config.yaml
gain_aug_db: 6
noise_aug: 0.002
n_mels: 64
spec_augment: true
targets: ["voice"]
depths: [9]
kernel_size: 5
stem: "single"
widths: [128]
optimizer: "normuon"
momentum: 0.9
steps: 30500
Rows from block 6, named by matrix and row number. Rows with one number belong to one channel. Each number is 128 + 24 x the weight over its row's rms, rounded and kept within 0 to 255. All counts start at 0. Numbers have three digits each.
# filt: filter width-5 conv, dilation 2 (model.blocks.6.filt.weight, 128x128x5), inputs 105-119, a 5 kernel for each
# gate: gate width-5 conv, dilation 2 (model.blocks.6.gate.weight, 128x128x5), inputs 105-119, a 5 kernel for each
filt.6:121111127139133110164059149163109089071090140133109082106086137134110132137153072120160107121106119125096111145126122113142143093131145120068105120149165130090114128165117146131121107098136113097085108127127093087126128166098
gate.6:116117119115133140142141122169161144159115165154103158130110119137118117125134118146115141119143153124148131113132126104081138102139129156126119118110153138138150122151157120131135133116117123110091174097087207132091147141161
filt.7:120105114128129130128144144129133113142121127120135124121128133126136134120186149097113146134145122164120139121125115136146143145178118094133134113116133111121114103125126096140133133125142143140126114118138110076148118166145
gate.7:131138158138109141184137169101151155125132129121150095136137136125131110126112166118121128088115136097125142118139140151162136119107145122154147075090144129137110108092105136124111102119138112092144165094126124086128099152134
filt.8:143128133150118142118147133148144122150128150109140085134103129146122116128116165117126139087147086143123117161128142123135131109129160138143108152132112111106113131121122112123102107165155136119119096127079166106113142084107
gate.8:134140128140119140123126100141164114146163162111121127099080149128138135140159112139119115126112076188155118136144117096133122127149127107164092097154111126144145121144125105130130110133131114104159164140138160132074076068156
filt.9:122133123101127119078096137109145137137123143139137154115120126134133144136172116127113086133171148149123096134140153119136127124126125113133148107120123139101126126164093163109128146130134118141156139105070166166100185095120
gate.9:138160149131150142127146154208129133132170132145113096126134139108113120117085094143146137146141138154176124131111100117109129112126132152147150156100095136139125155131111141120119153098130136131140099083131130111071080118132
filt.10:106116123118124149150147065159134125131082111124121123158170150144134122124105139134155100153127106133138125106096118157139145096104115164115067163109166154181142127123112184122128118114127110115164103156127159141115097088155
gate.10:147110105145116134150143101140121127113145135091129116151112130114132134153082127134179086152109117078092130135124086112112085150116126133144135130135146129157123154126160112111107138154133123129155145151143159179158071122132
filt.11:139108144123142084148120153167135128124149152083088142172103128138118121132145171094162104150123131134142126113124128141119091115140150098165131129108157136108110126110163127135151149133140117171144104107124153104148126126154
gate.11:120124128121127170154138105144141122122105118113148151160130142150121133150117122118070113118120124160152150132114089106085094110120128152160139154119194146101123139143073123120144138140118136109160166144130154099111151104118
filt.12:122124138135170165119188183101152131164139100110118096093149130148140126114112125098176117115155085129137138135101121142150137153152129118100109127145131115115128118155122117154081122100137139125126133101116106141147125114101
gate.12:106159128123125164109160157061161152147165121133161127106152115124131133143112088125173143122114129089156139106134157112133124100154138134101128122132108112102122121103084121137083127135131127148104133127090105125095127137179
filt.13:130133131152134123175094095158080161154130133161085128169102120134120125123144131071135152122126124131129143116153123144182122106147092127141110129170100111113148117121146123162119126126128127152118144138122123159155159115145
gate.13:137133126100101104115080123153164114117148104146125151127162124136123135125137138124118100164139156093059135144163126151112110116123127138130164125132134172130119101115132119144108131153132158203120138135182119133149164103104
filt.14:133156126114159168147132160125104149163106058123096105100133134125158133136158163201135156125081129107139128137146139135153127128111124121125134124140090120141155147121142120120127135107137127135134120151171170094133102126138
gate.14:135130166136117087174179105141146148142177180132131112104127131121119112127090121167117189149132129147108120153149114115121120137143131105110117154175141133094116106104087130150108154128151144127122116147138111121114123160099
filt.15:134099117152147107149133088139108139120148147142133098130121114141137123131120085101111090115087118126091145143155156096105115145117121162120155108106127105114122117122125120128103113111136132121109188120164107121085111122146
gate.15:126151136117114144113096144084147154071165177134146110113096156129131138138129120162165131109102117104119100116167122116114115128138132103128127117111115153123094159127134135127165082106157132093160117105128119188164117134116
filt.16:102107117098154129129126150155112132141133148148135100128110127133141123122114078118053070165115133109059119096117105105157156130143140115105122099111089175120117110097119131137105125160118112124140172099170179124089179106139
gate.16:135128117132108145115096118160086105136104132137112099154162116127121109112149153145115089100155149136129139143144164137112114131126136149160102127154096132087090132144147098102076151153141129141125076110085125100180140146163
filt.17:134167101157161126132139191110100161124132141124105105144165142126118114125206141149098119162159108179111138119141107124127106105143124154082127080086119116127161157141153124106155122119169141155086114156166145144129113098121
gate.17:121140119131130156160142156168121101088157137097099117137173131128138123128137136113122155091126170081139117150115128112083117134116121111094156126130115167148150143127156121112123148159116106099147111083145130102139153146166
filt.18:133146108118113147123116145093111112101115156153111165160107117121103132129108105135128152140156116156127163124129124132160099151116127103106160131141140108110111104138090139087130101116119133148136139120117085121127091105121
gate.18:121132135095133104099126162114131125110127156104094100137107137128144125132138117134111143189061133119124118118122099096161108095117119151132087126149148133130150154104144153127161122125131152127100155168160169167147118132090
filt.19:124156149135141152109141099149126140136105136138147134102103139167117139128131144095043114140149147128115090102168125113109176120136154141135125158172136168146145143159135122131143125116134099119117160140125103139111187110135
gate.19:129122130138117122090122120095149120183091173132097166151119128126132122123139151158174170112119114129164155094110147149094099120135103163142123176139149123115167143112072129096122112106135132115135124114105094137107114110136
filt.20:125093127136147141117124123166126149121127107126114128116126123109146135132127172106079096137101095113118124141119143143108121148099103157110145083089123143149160102165128159158132129138160114140149112156144083198095079121140
gate.20:138098114119112153114112156107112131125130150112091152159179136126120139135172167138153130083132100108128169127135104124154136111146098125112145119160128211126153121141147105107147151114136109099103129113111109177139141084196
filt.21:122130105138098137133136145122103122140161169157133130118155125132137130127066116144151140077138092141086120108121142112127138139136142114138121097126081112139137185159161143096103126130152109155170119137166089115074089100120
gate.21:141142130137122140098117105131157137176109121093108104106116130131124129142158108096184134122087086159183118118115112119124101133105129132112152137136167154114098158143111134131173159138135104095099065172175127129150115126128
filt.22:124143136146164112172134143134144158135137127133111124184132135116131142133159153119154132130094143136131083095117162116141127116160141119097161131148134115141094139136142096116125102124142139122151120131121159134098147143120
gate.22:141139128109104122111139127116110144140155139083109148129122129130141131143179161200110121155144133082090121134111145126108129152128091150157142110138140172116118156110133161142132133102109119145161139127127132100151105108114
filt.23:144146143139130141097087100115130118126118083162135113135176111133138135126127072122113112163132072094125124101138124151128150121140122126110092097106129160115128126159135136110119154142131132170123166089181110137145117110178
gate.23:117153135152135100140130126126129100110085128116131137108125120120128118122119108098112112111155127129145129107135105127137171131119122131130115114150132143117125106175119138127136160144162132155082121174155122161087144154156
filt.24:108138128135141111131146092112124094113162121136117110140130122149138125132151112137149082110147099151102141125144143099110104134120125138139123146124081117115128130151141104116125174132100128105124110132117145151131153159122
gate.24:131128120144084123146161127109131150143123120134130131136108118143132131141108118098076119144152123128090148102126087101099112141150118142133136104120104129115133126114102121174128136140150131118122149120139165144142147075163
filt.25:129136110109145098140141079119108137121137150154125149169095157124123145144097085086144183095135123139147120150125149123120180103117122133079122119140134145116113128102128141113150148147133164163140112133157119086112123151153
gate.25:122107088095133128116178113120079153096110145076090127152126132131125124119095175142139141119129122132168113116147126098092114130121129175123075105065136174143142106127135123135184155129135154152119158136097121112081129098124
filt.26:112113118128122087110163190172124134140126121134066103094129107135136136150112130137078147091157089107110113099144139125141148149131131110106146147118146149148168145152118095143132102140119134112064172099121188143157085151126
gate.26:103152103105104068105142155105138131163123122105111112134116125129120141132114168177137119153140128110158094090106115128146119102098115146116127127137123134153124128112118112171145122115106095136170150122118176117121133124134
filt.27:103123110128126125105124146111140118090101082087178147107174126126120126105160153133144113121133099117132111132140153146154132141113092122125118162132154141112136105139115185114155133136139153142109111143118088146133101124113
gate.27:130135144152134170049125104137127113111146105080188127142140124116115123143125140136131148142138141103142128140134121114129127138111123124114096131120165145148115123098128100103126119136126143160128136137129099179164160176105
filt.28:150143146137157118146106114071128124130121099113118105153096128142104125111152126098126126119137090103136077116134116140173139075137134153150161112149165161116112079137159138127158101152135118111159157128098132112093181115148
gate.28:152144104111112127145156152147122178100146136131101157102117131132132134134166135106102124104124083115083125126128167123129115135148143082072113103143122109106118132135125132152180144146158132146145134164124155108118110113140
filt.29:101124112106130153123103144125141099131141154127143129118099123127126138150122130152149129157118138161119132131137098129137140178161146085124110127132125141123155136159142125132166138132099099109161111098091096147179154118146
gate.29:125144124118118120129068186175119183098179100141132158113116125108122142128103160134131099107115108133118191118146120146131111149120119107120134150175125121091118145111112141143082178139128156159102103173137143136154116152139
filt.30:162143126124132160113221138059147099117148126152134116114095132140118129131147179056186157163114117151114135162136125116121140102135126136129132138130128092130092123152112115105181129143122130140156137133129096157106181149068
gate.30:147157124119126098147138101092138165105112123176145132147123122126120118119086134118148183117164100179118112103092135111110139113095109154139137156167168132153138150093104134134155098088123110154128119108156100095144140163055
filt.31:145126132145124141151113116128109143146125138128151139129170141137112142121110123131166157120177105111192139142133106151117127125142137138103156159140114113133115112103121133141151130127104166136085164123123129122106151100060
gate.31:144125138150110137103126162158140133107119140173118171135147138133121130125146051068118156176143162146177084132139155126120139121140118089144138110181109135109152089098117129082122095102113118092144136138136073140117137115166
filt.32:123157142119126112148118152114176144131119120119103081100112131134127133126123180127161151152112130147138134092145133123152115145124130128123151129181139125139095094133136154124106104113130101145105110107104029130133098117185
gate.32:118131130126118144120148159114169152147121116134123140119139134118132121138134137126084138109116156146158119123144147126139153132117133129142144162107110138137134121110113091147144107140109124137108152152149102119116133142174
filt.33:134133118121096167139122131136145097096150128141131097125139141150110127130125124142153156156136152160143111124131113133097102102126129150146166108121118109114098135117135150093122115106126119140109108148105127137146153184154
gate.33:126135127132133086102114132130079105128127123128128097120176114112138137119166122133115109139081122112095141143118091113123131098097103115136129143115136170154116116129140131130132159107128139108152134116127130105116116081126
filt.34:119113112121088148111159121126135153119117169160166113153127119126140118140129141106106108177163202137124114122129133105131117157129141118135125144134135158134080128148132124094126110135115129112080101123134142187112127174110
gate.34:150147169150157098124135116109125131113090115140104099097141137118150108123135168172164169109171131128137117110101130139145136085066112124116117121096146152122116103151115108141144158129095138132101129149141149155145137158131
filt.35:121130103128124158123129138132087096114120134105144142119126121119118147140105143117136149079138132106122136153099135116135155140117105126154166115131155123117153104133128128139119165142147139136133143098094135088121115146157
gate.35:100096144125109123106105104183094119149133143135161151144107147154138137136178126114110164137131123169140106106100079120127163163148120181142128142105137159138114135135125094121148173122133119120129172149085116122177155100171
filt.36:103110133131132135137150069081118137103118146143134132150156113107122130111099177159182189112130127107156141144116092141107114095092091122122132172126136091093145119119155120121123168129139124134104142106092107092105092119166
gate.36:142129137171117137177152107131139136137142095105079147175141114125115132145140129115128129076143109153189118084130151095110129092124131144125122155142119130117115131092139087105092130133137125123091139131151100081139112151141
filt.37:126105097135142093141113106048085121129143101137118127116132114134113136146190129142111119116134139114142118139133149112154147134124103166099123165203142092130115160159127144160112148134152082141141179119108117179129168130083
gate.37:116129141107111120103150114123125118132118148128127110130107115118118127138185191121183126155202128078105117141145132131113116103130155138142134145134104177120132134119142121150126130121140108139120092137152129134138166111072
filt.38:142155126130132140163089129098117085088119144122113140109128138107145134152146113048195167125119094140120099125155131131163102141135158170160100120107128124154115113141132113113124137125146102124136135189131129105092122137069
gate.38:134123118118137117181166142137099179133135114131100111129131153139123114118113133142120176113092141088104152151126136091084090089067138135117133151114131133119099120092141121130117144120156130138144114161101132135131090162126
filt.39:152120129115125088174138152166130123110158128162111108129128131108110131140125114096110079153094146120095133126132113102127097097118159134136076130124158139147140125114141114122140109114127108122093126150123096123151100067158
gate.39:163151133173122141122120108112127140114128105106155167140139151116110122120133160090079170161110162148118140129142122116139104099105129099133125124115130079117134112113108154106150153119093131113210129148155165083113082127130
filt.40:141103126121113122140155135158133111120157126138142168150103150117086116124119161085121141148150127143101114111092133098134101105088114084122130149155127117154110096117143166133149129106119129152118064136091160135089107121180
gate.40:107076117133142115171138130130131110152145130165131147120110126119129136142127118078099119129117105145124123125104121118123091145131149133132108142116145144158120172154153129121133130104128132145172118113091131096142144144140
filt.41:126095146121142115106131150171136122152159131159135088097128133135131127112123154115158119106134138127129106119128094128120131110153129125160093096136142126167113156119138116118128134139104112116132125120097140129148143157154
gate.41:131139142092112146134160161155144117129107142165127133090136106156133153142150132136152135147115150153118104138138130127139111121121138117179121139166128141151194146104135137157126108117120171150082144177203147165108085106145
filt.42:125108135142127162146099085144098164126136168155141125138118156129137121122133156122171169147123126119135157130159138143114114114156090101098161140108119069121132141143087138148102104131124130131109099113123114114108139143097
gate.42:109130128144143100151123204109093086151183145128098120085127114134159149123138109151156096148121100130129125100099145103128163132119158120153138164134125167127129149167145138119120139143109124128123148132098121153110133145111
filt.43:122100136105125095117122183164124109115118125124156149130117132122121127141121132117081061126148123106168121141128088141142128146130129108125131097077119161109120168113108120125082139131154133131164148138122107141168146112137
gate.43:151123131121100145168117118146116119110102093137142111146149124135140125122118149093134135122155141135148131148138133127134140136091160135166142107134165153140110118129111177128138124102125124081125140135141097070089102140127
filt.44:127109111099114145151111088139118140064130127136202131191126094133119123112169067108134151122137138129104132172150135115117114135096133113105127122113107117163108101143124126138138146135107114134130127124092048090154102192132
gate.44:138146100118109154124163098100171147139136135117124112125132131129124125140179166095121143156127128124164113160119124132073151089131100098112098141089100125116184109147112098107112141122146109109121129098119097121101135144119
filt.45:098120108146127138147174119131128114128096130137145115132147114141123103139158053104136116123102131154136114132154144143124100122113139130119122110124122113143094125148150095140114129126123161122106147184073108130174138131173
gate.45:130120133130110132136171093158107109162110121087095121114122139122138138125094135133150144068129118129086153160113152146139135154116151126099091121132143144165145135144135126102162121158117154130134108098173134108125151074111
filt.46:136132115099109119157152130134178152084152143129100107136092128156118131135118112098156097098102119129102161115151141119147128135171140124114161117130089097094123145089121174121180144127143147111110124114115150154091113115166
gate.46:127102126146142111146126111111148115121125109122136151159108112137117131129110139144161143101132165141158102143118114085128133093129138118110130096138140136166146127125099143118105133116122120121087130103115148146124146139117
filt.47:132129136112066157095102135141125151107120158150117145107136093133140119105136053139164142187125095108112139127138129141121133145116136114134132141138110161156139101101139110180138117120122158135061171144130107128131102125090
gate.47:144108109139171094129102136132110097166138153155092150115054127129118133159125088119144104175140128135122152158133138121104122120115135141153171123098120120091123161128139155097150135139158134114093107097100162141151107115106
filt.48:132114105123150124149214141119119121103106131118109164124153136134122135123148145153124117138135138123106145161115128127104132165144119149148131138154084138125156131141066102102135127114122111134109075127097064131122172151120
gate.48:122122103105106125114129111130092114112105159106144158091133132111135140122160137129081133152161153194129115123120119119112095101123096146123149114157129138144147104125117115122137107143130123147099126068132072148088167090108
filt.49:134147126136127156112137132107177098136129155141154114156128135135110099139148103100126080103153146134120118158158120148097123085125107156179168158130118092113130121084123126162121138145141138157129102111113123104122094100126
gate.49:125159131168117159121143145151135155158132124130136108120107128147130128123146137119127132134172126170115130074141109133128145109129155130139141132146145113116168190123091142148153121120140108113137155153150141057105137068064
filt.50:135127141124120136130077127163113136088125090171166153138099125126128127118110125126115128150134104130125150158149127175139122145116147118132146146136172133123140143130101143117103142159172160142127109099130179122159110080131
gate.50:117134132131135129115166114139146136127148113125102129141145122113116137117116165177133145184147144119166129134093116100121133130148101152111149155176113121174141172113098114161151110112101109142111073127149066160151173102113
filt.51:129129151121139143131140138104106127123147127086113124154139134116110138146101131116097121103134175135113125126101112122167101149123120111136146108145153109098150144130120107132108118123137116096128124124122106118110151138136
gate.51:149118102132158086115112142114127120096131165151152144129173109120137135141146085130101156144138134136157119125125149130115143127129134147099118065105123152163164141118134172112154135081115113097118090152159147158093139121140
filt.52:118133128106116122097124111158124108142111088113133099109123141116140121126112066125112101109151110133170155120134145126127126122129126153139118106149121106094097089121131146163115119157119114100134141116092087094098130145137
gate.52:151107114137098146107088078119127144126136129127092154149127126136129140130145219162115149150158143122148119146144108109130084110117126137147163145121133119147135115110092120137137134153128129127124106115125103068116138131122
filt.53:132119154106079137175143176129128126147165128106103159093122129120120125109110150121112110142131141107090127137094154134130158126104110139082143148133094175152135176117154139120133137122112126150081131118180107163146102136122
gate.53:143139125126159154153101131124142103105147122128089149135123151118123104120075139169166095116113146137120124133129094144151134124122117145151122120174158125152140152097125120088126082128102161153151113135126074142179147124171
filt.54:145108128129139130138171072178134130158118168134128142091141123143121136132128107160154092102090119133137119136149148133077112117143143131114093134067118126113125123140140152135118136142124144137097138113155170106069145106137
gate.54:120124130113130094138159113122104150131143122108131104127101136139120130145168157141171109120111130117112104122115132152129078131125159158119145136131140119124107181083102130129127127156116116125131169112092164098123133111147
filt.55:139151120157122154109101128121148134155110128115159140141144138131137139122107169115100089114152122119128127084100127128129172093159128112120100145090139087139137106082128117107081145144112177122133106132123176153092123073116
gate.55:118104115119138145129113150150135171102119151146148146113110118139134119125137158141132156104132134141146092090111074113158144122155116111094108148150136192147137115133122100138148117122128129151125129104123155117094116129140
filt.56:123148115129107099171129102113133132158095149142122126139164122122123125141094104082088169098113096149136129143098109107093120157151128132122125166168107102124129094123088135148158136138123124135129121120141122108149167094141
gate.56:114120129121146146175128123157122168115122139114111130149093144114139109151134129133169142095133123146123125109110094082136142124098162125116109137115111153169161141146149160171140137122135141113116088145099164135107132139106
filt.57:152130136137101111163143117144114171117139165083137145157108131128137121140144080105119105141143132106093127114122157140110133110124128142140127165100143156133107125115142162132147113126102124115169160159145161114139151139077
gate.57:127105116105110167140135170102130156133132104082124084122168148124124144131130161137113178152141112124107120124150125117142144120106127117137162135139165111162160162095112144119116113115154154134169140108111136092159103141162
filt.58:136155139131137133110113139114092122114102118140177098126149110112131113115073065137124139087098140124120127138127101145118104112139117115102140140167073100124112131141124108156137181136137133158150140105116103120163123167140
gate.58:118124092123111149119123160108145170153109104127155154100106150127137105115090083105130104148105096058082106129177135133142123133131137081135122111158145118108088110104128094176116129130131136156176152140121122156090146159139
filt.59:134109149172131154169102175137099108098125111130135137117128118128122143105081144135087068122112139111131116126126111131130113121138123126121109089153116125119141146128137144112146126137127137127128104106117130119084158112109
gate.59:110109115137123137127187118127150134130115136126174122150115139147118133127110117179113150156118157149166124137137146121093098121131111084097109155128158106150133138095099112160104116094109093114123156106094128127108126159178
filt.60:136120124146137071107139169102110112137131125141148114135134123110124123133112122119145167148145135157154106106127118156105123140121131132126083096155085103106104104109116130105137125091122155145123096133088079154172114139103
gate.60:132126116124153172091113141154143109127132158120118091080129137133136136115096127099118154124142117119170137119140159164112132136140131113143133122134129167089136112128130112134102093122113142134171161147114146152111139171177
filt.61:109118084151138154129151150116138114104134160121121136126159139142127125125132140147106114111125120137132102109176109123125142140152104126103122139165146114099110109129120137134158115111129111108126137152154132128175106099138
gate.61:104118120135124121113132097140105143141084138180151162103085132125128122127190173129113123171139142150149123126136131133129153097125093166116103118117115153154105123158123141144139139116142080094143123110094149157082108119178
filt.62:150117119130117090147093161127158146151128106115142125144131136120142138132143147071115142132112123124192108140136117111152083114114098151129137133134132137115123140137138165133130141143109137135108103113114108134173147123113
gate.62:111133135110131167135094124163118136137166139091145148067112117147133134124105104109125109130139105099146132115140114141087104137132139153150140148095164169141127113122112145147137134102139138133153122120127145083083141126089
filt.63:159115127112110124090134083128140130150152091088166134143145144122125122100153131131192171120153147152135142101141120151108128109096157157128123190119140161115133122132139104126157117131150141136187112112134133168113135084167
gate.63:106119132122131127159136157083104117102123105132096164168149118133117110141096166117134123113166135146134149122130136114145137140088120139127110120140163149141105143146122142122163136101114094084108084132145146127135070158168
filt.64:128148097131121185109136131182096102129132132111179089112136116117121133135112154134154146140144105178107164157144102094109114101116106075146139120115163132163143102106124107130175134083156149150135111101118160137156103148115
gate.64:143129113138124156135162188136135162145119104141112144137153113122120141122146112105145143132130136129110155096113110114115159150121120096183112106162121167145140139109135109158142121157115141111163115118116097133127117100098
filt.65:135152113151145122114110123147114173150153123119092171127101140145108130116137115095172128169095157126122107137134120144132137136143103132117159114125134123122123141118148105148177150123113127131156152126123096102129127130073
gate.65:106156096153154141127122174147174108135146144120100124085107119121122125130173098154118148133160122121140096124114101115135098129131155166141120137131120156155135157144151138169120118128125135112183140153146167103091071108129
filt.66:159153130103136081105154079125143150144146115151112121153123137137136138138125157094090114147151107087146129108139138113154184143100144098129148145118108125071131078105105133122125110092097116132101147089141140170212132149145
gate.66:140122149117110128152124116153148134144133128113116135141159122127129122127148093130113170140158128159168137103113135152082120132139136120104113141168137129120149068129130114136147150126080124157146118098105119121177101104152
filt.67:137130116102139094127153130157118141154114149148139115172114157120117143135149158136101127153102194124110125125135152103101133082106109130095139130140114132165082127128158114143118130132144133118122090125120145157124147130138
gate.67:148106114089123106141127127199144126128156155126160124137097116120127135126092159145174137152116131132130156130118112121147133123150126122159138109130090117113108154101146118149106099123126130102094088160129141145106139159122
filt.68:147139110140150136137136100141134126123114127117081123156139133141117129138099142190063138116153097125093131127129124118148142152160183107115142142084144093080132161160137162141154137151131144116117170129127129126100170107120
gate.68:157123122137124091167148127146156116107117135106138094167154114120156102149083157151154154084147105174170137118109117113145120125163107129107123126113080113109106156178151148127107107130147123119131089118104130092118153098098
filt.69:102158119118113131111109125120144123114128127105153131122120117129136140134161173136123112181140120111135150088118141157116123120152100113122136147128108123113123130178100122093157163152155113128105093121107081183157185096129
gate.69:129144126110116071141143187111122148115114091130104129106127141119131136119148146116145076129109109133125142124128169145125089118097132148150140106115174109157131163107180149127129140165159129101105122186118153143135112169086
filt.70:104105118130116151132157133149117129110110145123127096136136112124148125137140133117058084118115099108130105125119144147130112130120115104092142160124108139126119123122146141121132148098121123100119121104133159145113153073113
gate.70:124136133116129131117138117113109159136115119117105110137163138118136129136159092127089117122149097156146139152125117111118110148137109180126141124089098102137137126132121134100087119123122099129137134135107193180193099103140
filt.71:130127156150127109129143121129103117151128123108113143110104136127150129148065152123119114130138098149128114144106115123155128139127120092122149118133129115102171124130126128126136095121148113104138107158133122190193086156144
gate.71:135134134116141127093125135155132110138137116063092102114138130150140145141117117108101135077131100078088126138135155116145150114128145132117107128148110119133127172113129134108160101117134121127121168146124118168161157190136
filt.72:148111135125092114149096128146102130137137107139156144085132124136124129142135143155133149110155130143121111109109150146136110132125138146087139121106134109169144177150099107139132155099114127128077108146123174078119096098117
gate.72:120104134125114151113109111150148102089161133106083137125094163136113129114140131142103142106120162169161145115137122130124152132117099131151128145090177144160141101110117102093147118139136113144144078085160117133123136128169
filt.73:104124103123129137088141128093144134123139148131130145127125141133123112144143145176146152118089171099190111149115126129100122146113146118167088158129163120141150169143134126115122110150136119136129120079117160108114125146100
gate.73:096124140130118145137121127120208129132138147195156131108118126109132106121154122198113151125124144130111132134139158122111122091123116129128106088145112155170159110157125104130129120130134137107062150159114118123101102134066
filt.74:120141123131119116124105163118130127091102111106160136141129124121117116131199120113128117146148116131142098123120135152116117134120163160126134116123163132147137190117114117156137160126130114102095152122183171140150096151137
gate.74:110136153171142113147175188113145153155174095145086107143107146128114108128093155147127148124127102134121113112111164112136146151134120138087112079138146117144125108087120129131133120114151130127137156139116127126137110121131
filt.75:108138137119136137103126107113164114164113142131170136161109128101130106133066142130145121122149155132093127106077096127142124177120158167134139163139114143101124099147137123108094143150132149149174137131154172140118110136132
gate.75:116142136136131116117136130193140129133152146143107109147117150114123111138144119102183122103154104112113158123141121082124125152142205142104100150155153161154115135175152141128117118134126141118151170137148170151105139144079
filt.76:153126137132119093188121137115142140142163122130129128168123140124128132122120175214120110150154106125121101123102104132171125134122127153135134117125127104121137143146123167096143126126117146133138190141131150110151131120098
gate.76:101138141151126143117061109134143146130099152106127110124122124134145137126141133172163136154140124127128124113121125132121102174140125139154124105129144129091136129137127114118099141154142152152112092109099110179130138116113
filt.77:108131144121128137137162106142131138173101116131171087138114132144138120140112078107098133108106142112101159186101126132122113126090143143143115161121151136124124165105091123132130140127119112118151140119130120148111120157126
gate.77:127117147138138122127159125089119102162108126142147168147151129116119129135127071111116115184092200162129072113105095072116089121129136126081094154120169111125098177112147119141132105139126099150142132116119121119163124222153
filt.78:153154161118149132140127107099145152113136152114155142175167127127132120126141096145096084094120165146152096093106107136100120153122141154110107139112107099164123172133120110101120111111119112142112148108110125107133095169054
gate.78:127138117118167144098130115156141107143107133086150148122102124130128128136166128153127174128111119143157136118156160143158127138098083095110151117178118114123139191113123077179079142108123142156120109139109156090142127113121
filt.79:171177119128127103064138118095164132167115123107152110133101129127136149138100118153146148084090107130150159143135119091133116127141148119133134142127119131132141132104099098141115107113124161122126154189146155111158100124083
gate.79:128133131147115110122123116096098143136129139116141133148191119101129137133117111105165168152114119131217092154148090091101105122146143142144122117107128120111168152134132116125118131122134121116174117166139166114138093122149
filt.80:104154120134151134116155152106139101131094147110128138114107122135126103122142202115134135126143157125125131110110114106136159133153141124108128114128133142141109132148168146130139133150112126125113128141140149170156131115128
gate.80:120155116119102139153187114136103108161151143165110098126103118152126138150143136128173116114149110160163134153130112096112162096123117163136108154143126118129125136152102119139118112120100113127121136122124156144096137152125
filt.81:137104126154147097175139160122102134119115108144108119082131109144144131130155124064096162136155162159111171132107105125094129155126109124104136116139116122137116145177129111137138129147120121138126122116128114160152153127119
gate.81:124125132125122064130095134140093116113140132142137176115158141125138116128149177095143161133119118126146100127128127111110113113119120128119130124123116121158137151125141117113103132115124124148117164093137126144141145156126
filt.82:132111150120142144115183142159136121095107145146160115165102120120113118109184101118098134112155132107143118120144139135141124122123134145111098121137104138120129096096113126097150156144128129162146155085115144094082172154138
gate.82:122105141137130111147132133171097124156165089092108085116120117124150136134140135128094197163123108098134108104124109138117106110136104141141114145158160111155099133139094120085136114120123137151130131167099121169165143155112
filt.83:105127123110111096131127131159102149116137135134119088173158118130145126129088097152121135127087061093109118133122125141110104127122129103142157147122144140143101136122111085119121129115141126134090135154132156104163139155100
gate.83:134120115157135141096175143136149150110135153105136160111153132129122132104120127156102179086184165154136095113123141107137138136114138126161153156134162159129139140135154120104112101121130123131135143104088130067091087139125
filt.84:114114106133107137099142092116140118134127142109143123144154115127122121110128141091137141179119120156103107138127167120113128132140119118106168153129160129115101106142138181112128108116123148157116099109136108168118037180133
gate.84:117131141115151156106147135128140159152108116093148143113054135118132120123094132131141100099153122178107134104125098086117121149149085116095130151133135185121166173140136129177146123145111127114122131121119182154074123144139
filt.85:108129122127135142104120133103113135148121150121144095087125137142110127129107113109108129122131152119131107137128095128156133137136119115136107114144136146158179126093112146169132139146166158134122137142155147167161095126140
gate.85:103119083129139138095078119129111121119170114125117168140126142134119141109210150110117133116147131131108151104105080122097108127160112132111132096135145093100105140102138126099147133123112127105096104133177165135168182142146
filt.86:107130093120125128152149105128143131126133118147120150155123114136123123117131135110100124099085115088132134131154139090127162138126102137138130161170114134138132154141140135130127117135142147166156138141129130159170132110125
gate.86:145095144114125111129102120151128133135187161176140149140128117122130136130121096131157205147092138062120112142152168130130103144108076095118133129102098153151132129124156110153150153120108087160108113107101103095141123143098
filt.87:141136133133104166144090138145112104167128122141122124107131121134128125134175128134156159134115134149171154135100133130083080147130158141111108138150136154132125136104133091124109136151128132125077124118128128112098203136136
gate.87:102101129099108088145111131109112164149126139129123167172090133139133121144146164155180173119098122138138096104121100128131111133147091131105122134151119141099130126107149110106138100136151130132111138177102109167152193110081
filt.88:125107116131141131140122163148107156137139131148125124155184113123122103126087177132164131123145144161102122110140142121145139134107120122158139118122121105106130146127140113163125171118112127126113137093111078145117174147114
gate.88:101118138119141125137187148119114094121142135101095087133120123125135127126124126096143099145060126122130119122136139131134117122152151129128128140120141162166172152139142094115119114111150134105137161138147145185118123082149
filt.89:121170129156127126103137154066128126120104107130151128109157135127132125140122103105073159135136137142120124136121120126113138116144091162150135136175115119207128150133128126149123154146124126121148115128137120121119152161110
gate.89:124124128139135184148172100145163123136135111118106157142135131130135143125165122092137141128150114134165148155128132119086120108121139148109105122146131124176113091160132163147109133140157091129118115143117141134119130196122
filt.90:111115123112117092116129091146134142125135122166129133130131131129131112121175126108119095103124143149142108130155133110118139124125171114130096147130084116153106130106160104166156139159128157154096114102085137103086157144115
gate.90:105111085149118130136178132173142133138103130133150149130124131119120121126112118158140163106106136121094139124135109145142166108131109144118137146146150153116125150112114128136144128127138135144106171106128123105107167121099